A small contrastive image-text model, trained from scratch.
Model: 7.34M parameters, 64-pixel images, encoder norm layernorm, encoder depths [2, 4, 4], encoder widths [80, 160, 320], text encoder activation squared_relu.
Rows from block 4 of the image encoder of a small contrastive image-text model, named by matrix and row number. Rows with one number belong to one neuron. Each number is 128 + 32 x the weight over its row's rms, rounded and kept within 0 to 255. All counts start at 0.
After each neuron's rows are labels from the 100 images, of 14976, where the neuron reaches its largest size: "responds to" is what is common among them. Only what is clearly more common there than usual is listed. The data: photos with spoken descriptions (Open Images, Localized Narratives). In brackets: how many of the 100.
# gate: MLP gate (encoder.blocks.4.mlp.gate.weight, 416x160), inputs 0-159
# fc1: MLP up (encoder.blocks.4.mlp.fc1.weight, 416x160), inputs 0-159
# fc2: MLP down (encoder.blocks.4.mlp.fc2.weight, 160x416, transposed), outputs 0-159

gate.157 [157 111 179 114 107 107 139  90 125  92  94  78 131 128 104 109 136 143  95 193 114 154 142 105  92 135 131  69 154  92  85 208  90 123 194 151 191 126 100 135 156 130 161 164 120 112  68  75 156 139 156 116  77 178 155 110  69 116 108 110 171 128 165 143 101 142 138 115 178 110 152 163 163 139 114  95  98 111 152 170  86  89 182 112 148 155 107 103  89  68  86  89 116 171  94  95 148 160 174 134 164 208  79 122 101 160 136 128  82 156 131  86 180  92 144 185  91  91 101 177 137 117 131 134 114 103 144 114 166 125 152 100  96 197 141 118 101 146 160 178 179 156 103  88 147 105 136 133  99 105 101 150 162 128 136 120 130 109 112 120]
fc1.157 [115 106 145  85 111 145 114 128 109  92 141  68 167  88  94 165 158 150  69 128  93  70 183  86 115 116 112 147 149 147 131 106  79 144 157 106  74 146 111 167 109 179  97 175  79 101  75  72 152 100 100 122 119 154 136 134  84  91 133 153 167 107 117  67  58 116 172 106 178 130 176 132 132 133 116 110 115 139 119 105  89 157 180 138  53 146 104 162 117  91 161 144 126 123 144 133 121 168 152 117 149 166 109 134 146 109  97 137  78 118 161 128 105 109 152 132 110  72 145 110 129 183 123 159 206 142 175  83 160 123 185 145 122 167 157  88 101 138  67 188 119 148 102 153 157 128 159  97 146  98 146 101 133 111 142 108 129 101 170 221]
fc2.157 [110 127  89  98 139 120 147 132  91  73 140 152 118 108 101  95  81 175  83 189  94 111  88  83 144 156 181 131 118 127 103 129 120 115  49  96  68 128  91 130  78 114 176 143 106 159 133 151 112 136 122 136 134 140 105 135 178  92 141 156 192 131 119 188  96  83 112 148 165 136 151 151 152 138 102 162 185  87 165 157  70 167 178 132 104 175 118 107 123 179 188 121  95 165  90 172  96  99 132 126 160 174  89 123  44 167 131 113  89  93 146 147 148 111 104 135 166 111 147  76 164 163 106 144 114  63 153 158  77 144 128 127  90 144 157 155 112 195 133 141 174 133 183 148 107 120 110 148 153 115  85 132 125 137  95 107  91 140  68 142]
responds to: text has "standing" (54); text has "people" (45); text has "group" (25)

gate.247 [155 150 132 125 131 141 181 107 116 154 123 124 137 109 183 123 102 200 113 130 152 115  60 109 119 102 116 126 105 183 132 105  91 138 138 111 106 157 112 131 121 110  82 118 168  86 158 170 121 131 135 129  88 164 131 146 145  62 174 181  92 154 143 148 158 154 132 135  95  83 129 122 119 173 101 125 140 108  58  73 181 153  82 150 137 131 127 121 125 197 104  60 185 105 155 170  94 134 163 172 130 129 151 139 137 148  91 180 155 122 137 151 119 130 149  96 130 101 128 115  77  56 145 142  93 137  62 187 159  90  81 145 122  97 145 143 104 100 209  85 129 111 169 173 164 158 176 152  80 143  68  99  81 158 152 140  77 173 125 112]
fc1.247 [172 178 126 135 164 107  88 151 173  92 153  78 143 144  92 164 112  94 145 108 171 146 155 195 163 111 109 123 159 115 141 123 148 121 160  89  58 160 125 127 163 112 156  94 195  79 140 127  96 108 165 142 115 147 134 161 123 104 130 103  97  51 180 152 126  85 135  91  78 131 122  72 123 188 106 133 149 166  73 150 158 188 107 150  95 187 135 151 144 125 125 105 109 111 101 172 129 112 142  83  91  95 125 173 142 115  79 192  80 114 137 114 135 125 137  90 110 159 125 138 153  86 129 149  82 149  80  94 140 112 162 132 176  88 144 109 140  75 106 150  87 153 146  96  93 205 166 128 117 187 125 142  98 145 181 185 143 158 117 167]
fc2.247 [ 88 112 147  67 147 168 158 130 109 164 165 158 114 104 121 140 148 120 118 183 149 106 109 107 150  33 102 121 185 148  97 112  93 165 141 129  98 141 107 151 100  98 171  91 166 203 150  43  94 139 150 124 134 172  93 155 118 103  94 102  74  74 113 157 170 107 152 182 100 140 145  87 137 166 167 152 170 106 131 158 130  93 120 137  99 154 117 118  55 120 129 123  66 167  58 107  99  87  94 157 121  63 131  90  98 146 139  87 165 183 108 107 171 166  82 135 103 118 115  99 148 140 146 173 152 135 128  77 144 161 136 199 141 124 190 168 137 140 184 134  97 153 117 123 126 105 111  90  98  95 135 149 134 117 133 128 132 161 117 134]
responds to: text has "standing" (48); text has "wall" (42)

gate.307 [ 89 183  87  66  91 149 182 107 119 113 126  88 100 129 109  82  87 150 121 135 150 117 166 121 118 124 140  72 109  99  99  58 113 102  87 169 115 151  96 150 192 146 119 165 166 146 173 158 181  92 112 133 101 140 128 100 101 139 166 134  94 134 137 192 115 100 163  87 147 116 143  85 130 125 103 144 132 157 106 109 119  69 152  86 117 171 116 145 152 161 149 165 140 120 201 197 119 110 126 100 132 124  97 171 106 130 145  97 152 107 158 136 125 156  77 159 135 154 140  64 204 122 152 137 161  73 168  88  91 148  95 178 149 139  96 157 141  89 103 121 202 157  87 123 155  83 117 114  60 112 187 104 193 118 141 141 150 140 139 108]
fc1.307 [133 169 112 122 124 116  99 160 106 175 124 107 157  93 106 139 134 189 156 101 150 120 158 136 155  88  85 117 145 145 115  99 152 107 152  97 146 114 166 124  88 164 131  59  81 152 164 141 130 164 152 126 157  93  98  71  91 113 154  72 132 145 109  78  92 187 142 162 132 159 178 107 151  98 167  70  93 129 157 138 108  99 155 131 111 120 124 166 132 131 148 152 106 120 144 162  85  99 129 160 145  94 115 114 136  28 138 122 112  93 179 111 138 114 131 172 158  91 158 181 133 140  82 128 158 124 122 166 198 197 123  86 194  98 161 142 113 169 174 120 112 183 197 120 110 113 101 113 138 175 155 171 132 148 186 176  62  93 142 169]
fc2.307 [121 155 101  99 191 149 137  78 159 159 193  94 160 151 128 120 104  92  95 168 116 135 112 130 185 128 122 166  86 157 161  86 114  84 121 183 105 120 167  90 118 135  85 108 103 102 141  99 155 105 104 169 159 107 144 163  97 188 174 180 131 161  83 147 154 127 113 110 193 151 136  87 134 117 170 117 138 177 113 120 144 146 128 108  81 148 118 151  79 129 107 148  61 159  88 143 147 178  73 146  81 160 121 103 158 130  98 114 144 110 161  92 122 161 167  81 103 147 130  82 102 160 117 122 120 181 181  75 141  41 113 160 208 142 160 109 111  83 112  88 130 136 115 153 114 121 144 108 120  94 160 186 115 189 136 126  92 159 141  81]
responds to: text has "grass" (34)

gate.319 [139 114 169 170 109 116 120 103 172 172 105  60 141 139 104 165 102 148  84 142 138 136 181 183 179 119 104 101 126 137  79 103  94  87 125 110 121 113 187  77 130 165 122 127 124 138 147  86 119 160  86  98  97 128 135 137 154 120 121  95 147 163 128 118  93 161  97  67 193 100 208 120 102 123 149  82 121 105 118 145  94 107  76 100 157 196 178  98 114  43 105 166 111 180 190 102 155  98  70 128 133 115 173 152 160  93 143 147 101 163 104 101 149 123 139 102 102 110 157 108 156  83 111 121  83 174  85  95  78 149 130 158  96 151 114 128 184  93 131 145 138 100 103 179 147 106 154 115 197 133 141  99 134  69 129 177 116 126 124 102]
fc1.319 [143 139 101 123  78  88  98 127 104 138  80 122 107  70 108 124 121 172  70  67 124 145 152 148 165 192 124  79  76 141 183 136 127 127 145  98 105 100 138 157 183 140 144  92  97  77  65 140 172 134 110 113  89 104 111 141 195 138 128 101 113 173 104 150 124 127 126 135 104 150 167  92 118 193 153 168 120 110 145 149 174 168  72 121 125  89  61 102  71 142 142 149 168  93  72 135 157 145 110 151 126 132 100 137 121 160 146  80 135  93  70 128 142  98 119 107 138 116 133  87 180 137 195 136 138  92 131 106 160 153 174 150 139 165 101  85  60 129 152 171 163 152 106 132 132 151 171  97  61  74 126 138 144 160 182 158 134 184 155 137]
fc2.319 [135  85 143 106 172 194 130 131 163  89 143 173 122 100 121 112 110 119  86 108 124 139 107 170 108 111  81 172 149 147 103 139 108 109 118 111  97  59 149 103 177 141 155 196 120 120 167  80 100 169 153 101 127 168 157 166 150 155 138 154  88  94 154 155 106 132 160 121 145  70 146  79  58 171 165 139 141 164 111 115 116 151 186 174 146 120 160 100  99 112  85  69 100 120  96 126 117  67 194 125  87 167 190  98  90 105 128  61 171  84  96 118  81 105 124 137 181  95  99 116 134 147 140 107 112 206 125 116 125 149 142 115 150 128 115  98  83  94 166 114 102 159 140  95 150 203  95  71 142 133 101 110 130 174 124 148 124 160 131  99]
responds to: text has "grass" (28)

gate.174 [139 132 108 147 106 122  75 140 160 109 116 181 164 181 135 104 139  84 122  79 105 120  82  76  96 106  96 127 121 110 125  64 115  88  82 111 111 135 122 160 153 140 119 170 107 122 111 150 158 113 138 107 193 123 178 139 106 100 175 132 157 185  83  71 107 135  76 111  76 114 104 170  78 173 144 134 128 168  81 172 109 113 137 110 172 162 125  96 148 178 166 179 129 122 157 138 145  99  72  96 105 108 100 107  81 114 155 152 100  94 156 111 145 122 156  89 152 203 164 135  96 155 114 162 112  67 154 136 113 116 155 132 134  79 131 237  93  83 152 119 154 167 137  97 101 172 153 106 126 170 108  79  86 144 175  91 130 101 158 131]
fc1.174 [138 133 154  76 114 137 156 151 149  98 151 114 137 168 177 125  86 119 117  87 161 134 115 131  66 114  67 148 149 112 103 148 127  99 139 127 109 103  90 130 107 152 142 102  92 162  84 147 145 150 119 129 183 108  91 105 161 196 104 120  77 176 141  80 133 167  97 122  85 156 132 139 114 143 134 159 145 210 142 180 120 145  95 187 135 134 141 111  59 178 156 113 134 152  96  97 165 120 168 108 128 138 111 123 164  92  72 103 120 150 166  66 162 122 122 136 123 184 165  98 118 106 103 187 137 156 160 171 123  70  89 151  79 150 160 117 165  78 125 147 154 122 163 171 188 142 143  82  96 190 123  94  92 172  99 131  47  92 120  86]
fc2.174 [ 97  85 112 119  94 160 138 132 194 139 121 173 150 147 129 183 111 101 135 117 127 112  82 104 180 103 152  91 150 136 107 134 115 128 114 146  97 116 142 112  81 120 113 143 152 155  95  96 158 124 151 100  98 164 142 100 124  98  63 104 140 156 109  90 113  73  84 154 129 130 153 172 149 110 119 165  79 159  90  64  98 108 189 153 103 141 107 138  92  46 122 103 142 104 135 107 175  72 160 167 103 139  64 146  82 130 140  71 160  78 111 163 112 150 117 142 178 103  93 146 212 194 148 149 137 102 175 132 144 157  87 141 116 117 135  93 169 153 161 132 188 187  85 108 133  85  76 113 164 109 140  56 127 135 101 126 118 192 118 135]
responds to: text has "sky" (61); text has "buildings" (27)

gate.112 [124 127 155 138 134 127 139 144 102 108 118 122  92 172 113  82  90 130 121 154 167 216 117  66  88 162 117 103 102 191  90 141 142 117 127 125 166 115 129  98 150 146  93 114 143 165 154  91  83  61 116  79 152 145  88 141 129 151  80 179 159 158 182 141 148 159 175  96 108 133 176  85  99  54  75 156 112 159 130  69 126 187 110  80  98 104 120  75 154 105 187 115 132 119 112 161 110 155 116 149  92 144 141  77  96 146 152 153 172 139 139 186 115 108 124  76 144 111 142  94 169 127 131 160  84 102 137 101  75 122 116  75 185 148 131 152 124 139 118  76 118 118  64 149 174 127 159 171 183  74 124 124 118 125 146 107 102 155 157 174]
fc1.112 [143 154 181 121 131 140 142  80  89  91 125 126 126 182 145  93  95 170 153 182 177 144 101  54 133 115 139 100  88 179 149 143 189 167 146 143 118 162 114 168  42 118 137 138 143 164  77 101 155 173 120 127 158 145 137 146  79  89 149 123 141 181 184 160 174 146  91 170  99 124 171 138 134 124  92 177  94 131 163  93  89 112 107 138 151 101 119 146 126  85  42 163 115 152 182 120 142 151 170 107 119 190 144 147 150 173 114 151  84 100 157  75 138 152 186 149 126 186 104 132 121 101  97 119 127 175 127 130 148 158 125 146 128 149 184 135 142 192 194 110 100 148 106 107 142 104 161 109 111 103 127 123 119  90 135  83 166 119  81  91]
fc2.112 [153 115  89 133 120 109 192 186  85 156 112 141 122 120 135 122  99 100 178 143 151 133 132 174 175 185 132 151 109  85 158 100 203 146 141 117 149 109 134 118  83 158 144  71  60 140 156 106 140 174  74 134 170  83 133 136 148 123 102 175 154 166 124  97 142 124 116  75 103 158 139 173 158 142 105 116 159 120 191  71 100 167 175 135  87 165  88 121  80 133  91 108 147  92 102 142 169 176 107 174 101 111 120  95  89 101 105 180 112 145 125 105 180 150 136  80 165 143  39 142 130 182 126 135 158 152  91  98 138 122 127  76 158 155 168  80 128 165 103  79 189 144 121 162 121  77 120 125 124 157  95 121 111  94 102 140 141 100 168 103]
responds to: text has "sky" (74); text has "top" (25)

gate.34 [122  73 113 127 144 109  78 152 180  94 119 114 108 133  41 117 125 135 135 165 106 189 140 141 111 148 122 105 104 167 145 128 130 115 190 113  90 112 170 101 191 115 104 155 115 177 107  76  89 116 166 119 159 131 164 117 103 151  80 138  68 129 112 110 103  84 178  77 135 137  88 119 113 125 136 110 188 171 130 142 106 140 168 183 154  74 115 105 108  93 140 186 152 175 133 100 148 112 130 119 129 112 113 170 154 162 131 124 150  71 140 126 142 195 197 115 177 167  72 133 162  59 144 196 107 124 135  68  79 143 134 132 102 151 154  87 162 170 100 128 111  80 138  83 178 120 155  75  98 127 138 145 156 139 138 162  80 162 120 122]
fc1.34 [194 100 174 144  24 158 183 143 125 181 148 100 142  89 131 143  96 160 156 137 147 108 162 131 174 120 134 115  86 118 102 187 134 129 106 127 197 129  85 130  82  93 161 109 133 105  94 149 151  84 119 168 103 181 132 109 147  84 176 138 115 128 165 155 124 152 139 120 129 109 210 103  93  96 138 149 136 127 121 102 203 121 105 126 103 106 115 162 162 141 184 121 117 149 165 104 135 145 125 113 117 152  76 115 113 116 126  89 133 142 149 115 143  70 119  91 186 118 150 117  84 170 170 142  78 142 186 174 174 118 166 119 168 101  76  86  90  60 158 152 144 134 145 179 143 116  84 179 140 153  65 119  70 110 139 129 135 158 118 145]
fc2.34 [ 85 103 126 128 120 184 136  74 138 206 130  92  73 117 177 142 108 140  93 110 151  79 105 156 107 107 173  82 149 121 104  99 139 102  96  95  72  98 170  99  95 118 159 154  77  73 147 117 115  70  49 123 127 171 123  93 146 144 122 116 111 102 115 160 142 139 163 163  90 128  82 183 109 114 194 115 191 134 130 142 125 140 145 115  88 129 109 122  89 186  79 134 110 104 109  65 148 139 124 130 147  85 128 144  88 116 123 142  98  55  79 169 112 191  84 167 120 115 100 181 114 147  54  57 123 134 126 125 123 144 140 128 154 122 138 165 107 175 174 128 139 180 115 113 145 106 147 142 161 140  74 125 124 117  93 126  88 164 148  86]
responds to: text has "food" (32); text has "white" (32); text has "plate" (29)

gate.211 [142 189 138  93 177 184 183 131  68 131 163 146 171  77 144 165 171  93 142 135  97  51  99 113 169 163 154 112 133 108 130 142 129  86  79 145  84 119 102 136 124  95 139 169 188 154 124 132 114 146 190 107 138 123 148 154 140 130 126 115 138  98 144 131 124 166  79 100 168 147  60 164 187 128 110  91  91 122 173 143 120 135 140 195 126 128 126 116  89 132 134  67 155  91 121 130 120 103 121 112 134 192 118 130 148 163 165  93 141 114 115 107 153  92 150 155 160 155 132 173 115 118 135 108  95  49  93  93 115  79 154 117 128 107 106 156 155 140 212 128 148  82 154 130 209  94 130 127 143 154  82 166 125 104 152 100 157 208 151  87]
fc1.211 [148 136 146 110 105 200 159 120 112  82 190 184 129 103  97 175 182  60  80 125 185 134  97 120 123 135 102 110 121  89 151 134  93  88 134  88 119 165 107 136 174 144 177 161 132 186 170 177 128 147 111 118 132 140 121 104 169  79 147 127 164 168 167 121 173 128 146 112 106 105 151 154 159 118 106 112 129  86 135 127 135  92 176 177 112 150 118 141 181 114 129 119 107 191 185 100 173 135 126 112  88 125 105 151 135 109 154  74 182 168 148 118 117 152 101  75 105 134  81 104 146 147 134  80  73  82 178 124 144 176 111 159  77 173 129 109 158 155 125 137 115 110  75 123 143 120 129 107  88 137  94  79  88 115 117 142 187 198  63 166]
fc2.211 [146  89 131  96 197 175 154 168  98 112  82 136 111 112 128 158 144 212 133 175 130 143 117 104  76  76  82 123 144 109 124 106 157  68  75 138  92 157 121 100 149 160  95 103 139 140 143 127  74  82 124 110 123 137 120  94 149 143 109 105  77  99 143 111  84 109 107 157  98 132 148  85 128 155  89  72 142 107 107  89 114  92 107  78  89 125 180 138 112 123 117 131 156 133 137 132  86 107 174  99 120 213 128 117 171 115 187  71 113  95 130 105  98 173 129 162  86 174 172 114  88  85 105 125  96 163 124 127 179 123  86  82 103  90 142 150 110 145 112 115  69 123  99 203 117  82 101  87 116 163 113 171 142  86 145 115 183 159 142 172]
responds to: text has "standing" (53)

gate.198 [160 103 105 152  95 120  82 128 121  65 170 116 135 103  85 134 117 173  80 141  89 132 172  69 103  79 111 123 129 138 131 149 209 132  58 124  74  79 151 152 171  98  98 147 159  92  83 131 142 143 142 161  96 115  77 127 130  93 149 115 157  86  43  95 106 122  66 107  99 113 181  83 140 160 164 113 116 133 141  85 146 140 142 135  82 168 135 130 127 140 112 189 113 121 136 168 164 119 167 149 111 143 154 154 129 166 131 143 123  83 112 107  94 137 116 169 105 119 112 132 133 107 190 172 183  70  78  89 158 133 152 113 164 183 137 116 131 107 171  79 176 169 136 103  91  69 153 132 123 122 134 174 187 146 188 158 138 101 124 107]
fc1.198 [162  71 163 103 130  64 138  78 187 103 165  84  99 193 136  73  45 179 125 111 127  89 100 144 170 104 101  85 126 149 172  87  69 133  75  92 137 141 168 137 141 147 150 125 103 168 119 105 155 140 146 148 185 155 149 108  68 162 194  99 170 166 168 154 134 129  98 116 127 130 147  65 103 152 140 152 127 102 108  85 140  94 131  63 157 115 183 138 139 128 119 120  95 129  99 186 162 154 100 130 144  78 130 145 105  99 163 187 101 148 159 106 173 162 153 135 166  93 126 103 130 152 112 148 157 128 177 117 149 156 118  99 159  59 144 114 125 131 199 105 150 169 115 154  96 106  95 107 172 152 126 111 118 126 120  99 132  98 163 157]
fc2.198 [115 111 101  90 156 148 186 133 112 107 136 107 176 164 158 110 147  68 126 157 138 133 108  44 100 129 100 105 102 112 116 134 158  83  85 124 114  85  98  88 103 165 101 114 141 145 159 141 129 102 160 172 150 124 175 170 178 162 120 179 110  93  86 143 128  67 101 156 110  89 131  93 105 166 129 145  62 117  70  89 169 176 183 148 163 134 135 146 177 170 128 109 115 177  91 152 142 112  76 117  75 204 104 153 173 155 106 115 137 162  95 149  90 127 128 168 148 129 163 146 148 135 187 103 135 161 106 127 138 130 125 168 144 174 183 124 112 129 140 120 129 125 135 171 154 105  79 137  90 127  83 124 205 169  62 172 135 134  91  75]
responds to: text has "grass" (32)

gate.196 [159 138 139 168 142 108 157 105 101 146  59 135 154 120  59 133  93 133 109 147 140  79 138 168 163  89 121 107 147 123 122  68 116 148  88 161  79 117 163 135 162 191 165  98 166 177 140 100 120 139 135  92 141 149  88  89  94  90 141  81 102 166 149 189 100 127  98 129 128 134 187 130 134  95 124 110 183 161 117 154 105 119 127  70 110 178 144 170 195 129 136 111  59 144 161 150  84 101 135 175 116 130  93  70  55  69 124 135 148 142 111  98 137 161 117 102 103  66 111 136 148 135 171 183 132 103 114  89 103 165 159  98 165 128 141  52 111  82 147 108 146 161 101 162 126 128 116 140  96 158  85 128 107 155 119 173  96  79 155 177]
fc1.196 [ 92 147 112 123 111  83 159 191 132 115 120 132  92  84 142 127 154 197 136 176 111 115 132 112 145 172  92 110 136 147 123 103 189 137  80 122 152 102 149 112 150 132 154  78 164 146 178 152 103 107 152 156 130 179 128  77 145  94 112 142 122 139  83  93 141  89 125 100 125 161 190 130 152 179 114 157  90 135 141  66 133 115  81  78 131 164  89 148 113 119  97 115 160 156  63 145 153 106 119 102  99 162 118 111 166 126 192 166 128 124 149  80 155 156 102 157 207 167 148 117 187 137 184 177 175 177 118 124 178 192 148 164 131 128  93 120 110 157 113 170 107 127 146 168 190 112 167 153 146  64 115 102 106  74 143 141 110  94 120 191]
fc2.196 [119 123 142 117 151 101 152 106 167 151 121 111 120 174 168 161 155  86 172 169 127 120 147 107 136  97  76  72 146 139 189 151 125  65  82 188 106  29 136  85 170 113 113 157 108 177 138 101 160 101 133 177 104 139 127 123 125 150 100 172 145 108  55 109 163  71 139 132 117 108 118 100 146 117 151  92  91 173  83  95  89 164 146 104  97 122 111 110 139 159 159  61  80 127  99 142  99 128 103 120 127 103  93 112 212 129 139 125 123 116  68  69 144 122 139  61 122 164 119  70 128 121 151 102 140 146 106 153 101  95 120 187 125 144 154 172 128 142 208 104 103 137 101 115 110 154  69 154 135 144 115  81 158 103 127 154 146 183 100 109]
responds to: text has "standing" (49); text has "grass" (34); text has "wearing" (29)

gate.160 [138  83 172 123 108 126 167 158  55  96 122 129 120 143 121 178  84  97 189  91 161 165 109  98  86 112 140 107 113 152 109  98 151 153  97 151 116 196 119 153 130 152  95 124 130 145 134 101 127 102 133  97  82 105 110 100  83 144 157 109 117 148 155  90 161 136 191 136  97 109 158 131 158 139 121 145 119  68  96 138 137  80 131 161 123 103 103 125 101 118 194 110  81  89  66  84  68 101 139 125 136 186 154 152 120  68 190 151 162 146  72  93 117 154 172  94 105 138 195 121 142 109  95  98  83 142 181 138 174 121 109 186 139 135  92 116 110 168 180 118 172 114  98 108  77  93 123 125 169 152  84  56  83 138 118 165 100 146 106  87]
fc1.160 [113 129 105 173  78 136 180  84 100 125  86 113 113 139 190 174  95 127 171 120 144 163  74 135 176 124 178 103 113 120  96 113  98 177 183 129  73 120  94 114  95 121 124 103 183 177 143 149 112 133 161 160 141 166  65 120 145 100 108 127 168  78 174 124 170 126 118 137 117 203 127 101 153 154 177 109 134  90  92 154 138  96 114 101 149 109 176 148 106 119 158 187 169  87 151  95 131  84 173 137 154 138 131 112 131 119 144 109 117 118 146 109 113 169 112 110  85  51 201 101 147  67 133  83 131 106 151  67 162  83 131 132 126 132 140 128  91  96  82 121 110  95 108 168 161  80 138 161 166 140 162 134 140 123 141  60 176 107 125  61]
fc2.160 [173 121 149  94  95 132 154 124 129  74 125  77 189  98 127 182 115 144 154  79 106 164 162 100 163 144 176 125 109 149 128 167 137 172  68 116 188 142  96 130 121  49  89 142 116 134 148 155 200 176 151 130 120 106 173  75  93 129  67 151 181 153 136 109 161 104 127  96 146 135 120 177 110 159 169  81 152 140 171 132 119 130 162 138 125 134  96 169 160 129 151 111 191 120 184 144 122 146 148 193 156 117 113  79 149  92 112 161 106 149 108 101 134 140 157  87  81  93  92 116 145 102 171 128 111 144 115 193 127 110 138 123 149  99 136 157  90 119  84 146 193 133 112 141 153  54 155 104 125 167 157 167 101 171 171  66 171 118 104 149]
responds to: text has "food" (45); text has "plate" (38)

gate.278 [186 154 139 107 142  91 138  86 101 106 117 122  81 100 112 131  93 170 145 101  98 120 149 224 182 147 158  88 192  77 121 174 147 169 142 166 156 155 163 149 101  93 144 140 119  95 174 161 163 109 118 119 136 139  99 130 110 123 130 200  89  74 186 148 162  88 155  35 148 107  91  99 147 149 197 151 136 110 172 104 135 161  97  92 148  92 154 136 124 160  82 108 166 150 164 144 126 136 106 135  95 103 118 155 129 127 101 147  74 182 151 165 128 102 118 150 102 105  77 120 111 136 161  71 154 144 135  64 123 143  91 119 172 179 161 122 156 123 167 122 167 123 104 141 115 159 117 140 121 190 107 137  95  96 112 164 147  61  90 127]
fc1.278 [125 115 104 154  64 119 148 121 136 134 157 156 104 107  93 133 138  80 112 129  95  91 164  78  94  66 136 182 163 142  78  86 114 171 133 102  77 105 101  75 110 144  97 123 183  99  68  90 153 167 142 101 193 143  85 157 149 137  75 142 150 169  74 117  91 142 104 148 121 122 115 171  69 153  83 114  62 168  99 149 180 152 129 141 123 202 108  74 136 131 185 146 142 103 152  78 124  87 126 135  81 158 146  55  82 100 166 128 161 113 154  86 140  91  90 140 110  95 136 108 136 122 138 184 189 147 159 141 174 143 129 133 145 101 122 187 157 115 117 124  80 122 134 113  87 121 116 114 155  84 115 125 175 138 107 115 134 103 121  72]
fc2.278 [157 115 190 118 178 136 172 116 182 155 118 124  70  80 120  81 115 156 123 106 164 109 157 160  71 125 119 159 152  97 156 144  88 121  77 150  70 117 121 171 191 130  86 134 124  86 161 145 107 149 157 147 164 111 143 171 165 121  82 111 123 149 137 144  77 120 173 115 155 161 155  74 148 180 132 126 175 127  63 145 112 181 116  67 169 159 179 118 135 105  86  74 184 135 145 187 100 169 123 136 160 134 103  97 161 126 139  75 121 100 143 151 123 201 133 140  98 139 162 134 130 125 127 119 105 147 149 172 108 146  74 143 134  81 167 168 174 140 120 177 104  81 192  85 179 149 157 140 128 143 135 118 127 158 119  90  97  75 134  89]
responds to: text has "standing" (51); text has "wall" (44); text has "persons" (25); text has "black" (25)

gate.31 [136 142 136 115 109 150  94 123 178  96 149 144  95 148 109 124 135 170 141 113 128 119 166 118 160 113 169  45 187 134  74 157  99 142 124 159 118 184 101  66 167 183 116 130  75 101 109 109  86  92 147 114 111  90  89 115 158 105 174 147 100 123 156 135 162 117 203  91 109 174  59 105 120  70 160 119 109 123 113 103  97 127  84 172 173 170 135 178 171 101  72  86 120  79 122 192  97 116 151 110 132 155 135 151 136 111  72 170 144 119  94  87 103  97  86 130 127 156 165 144 111 155 125 122  93 150 148  98 104  88 129 172 150 119 153 157 131 193 109 168 123 116 184 175 192  88 119 109 153  65 137 174 127 122 173 135 156 134 116 112]
fc1.31 [109 143 130 140 157 117 146  96 101 147  82 170 109 101 175 132  58 127 159 124 118 192 143 182  71 130  88  92 125 131  98  97 164 145 182 144 152 177 150 138  73 100  69 162 122 133 116 108 110 104 142  77  62 127 118 163 139 137  76  94 132  71 177 168 153  77 115 115 106 106  70 158 105 148 162 155 103 138 137 145  93 187 139 168 166 133 158  76 180  95 138  81  70 115 113 167 139  67 153 136 104 103 108 179 121 191 151 139 121 125 142 174 139  86  81  93  80 132 113 107 134 104 101 116 159 116 123 164  93 109  64 138 100 127 136 122 159  75 171  92 138 113 155  71  97 131 131 156 114  74 136 144 165 144  83 122  94 146 111  97]
fc2.31 [ 92 114 188 114 121 133  74  86 102 134 128 156 135 172  95 155 128 111 137 149 132 147  93 136  83 149 149 163 177 139 103 143 124 159 168 141 145 169 187 116 158  77  69 151 114 186 158 167 160 114  98  98 159 101 118 166  68 118 106 159 149 153  78  96 156 180 133 102  45 151 188 113 121 118  82 107 119 184  60 112 133 138  96 156  84 173 106 122 148  99 122 186 151 184  70 109 123 102 164 199 154 155 133 129 166 109 120 123 168 121  82 126 162  64 117  58 138 101 124 164  98 182 117 139  87 129 131 103 182 112  99  83 152 115 117  93 140 143 145 110 130  87 143 124 159 131 126 142 172 144 123  53 118 141 159 140 163 145 121 120]
responds to: text has "standing" (54); text has "people" (47); text has "persons" (27)

gate.200 [149 158 138 158 158 140  97 148  96 109 105  99  97 105  83 106  91  87 165 121 176 160 180 151 119 143 120 139 162 129 160 195 148 109 136 173 124 116  92 146 144 170 124  95  61  96 182 227 143  93 146 141  97 119 145  80 176 158 122  99 145 145 157  97 128 176 115 142 190 123 115  57 100 147 109 100  91 138 168 151 138  99 115 164  71 127  94 125 118 159 163 106 129 136 153 140 153  77 133  99  79 180  74  72 142 139 114 182 108 107  63 144 174 136 166 158 137  82 123 120 160 176 115 150 171 148 146 120 217 156 100 144 141 111 124 107  98 138 157 168  90 133 137 157 123  88 116  53 128 172 133 146 107 107 152 150  83 102 103 144]
fc1.200 [109 122 152 155 163 101 179 166 123 114 181 183 105 111 147 110 150 143 107 136 150  95  87 161  81 141 174 146 109 148 109 221 127 122 100 110  66  71 168 108 104 117 121 175 118 120 127 203 140 183  57 135 131  88 174 134 151 178 136 128 127  86 110  86 108 118  72 135 187 130  77 171  97  90 101 147 120 161 104 136 172 145 160 160 157 179  83 165 155 129 128 127 154  95 132 124 160 187 129 142 109 126  44 126  89  89 143 162  70 106 106 140 124 103 175 168 140 138 152 169 105 120 119 117  74 143 146 147 189 113 124 148 110 122 147  84  94 122 159 155 111 170 145 128 128  83 100 193 138 162  93  86 141 141 141  87 160 121 104 119]
fc2.200 [159 133 136  99 121  97 160  79 150  75 105  99  95 158  96  99  88 170  93 179  85 170 171 123 114 113 143 169 130 162  73 113 113 136  61 104 135 167  86 167 111  99 126 118 102 124  82 176 108 150 117  99  73 106 155 154 170  82 179  78 177  82  94  91 133 142  74 150 136 145  78 175 125  93 173 146 146 126 166 137 149 127 136 106 110 151 137 133 175  75 124 188 172  46  99 121 141  90  97 137 165  90 171 130 149 126 166 150 159 131 175 133 134 112 152 143 135 154 124 110  75 172 113 149 111  79 122 123 107 143 121  84 158  90 122  88  72  63 149 121 183 137 178  81 149  95 166 107 144 147 116 133 146 116 170 119 118 157 117 181]
responds to: text has "grass" (36)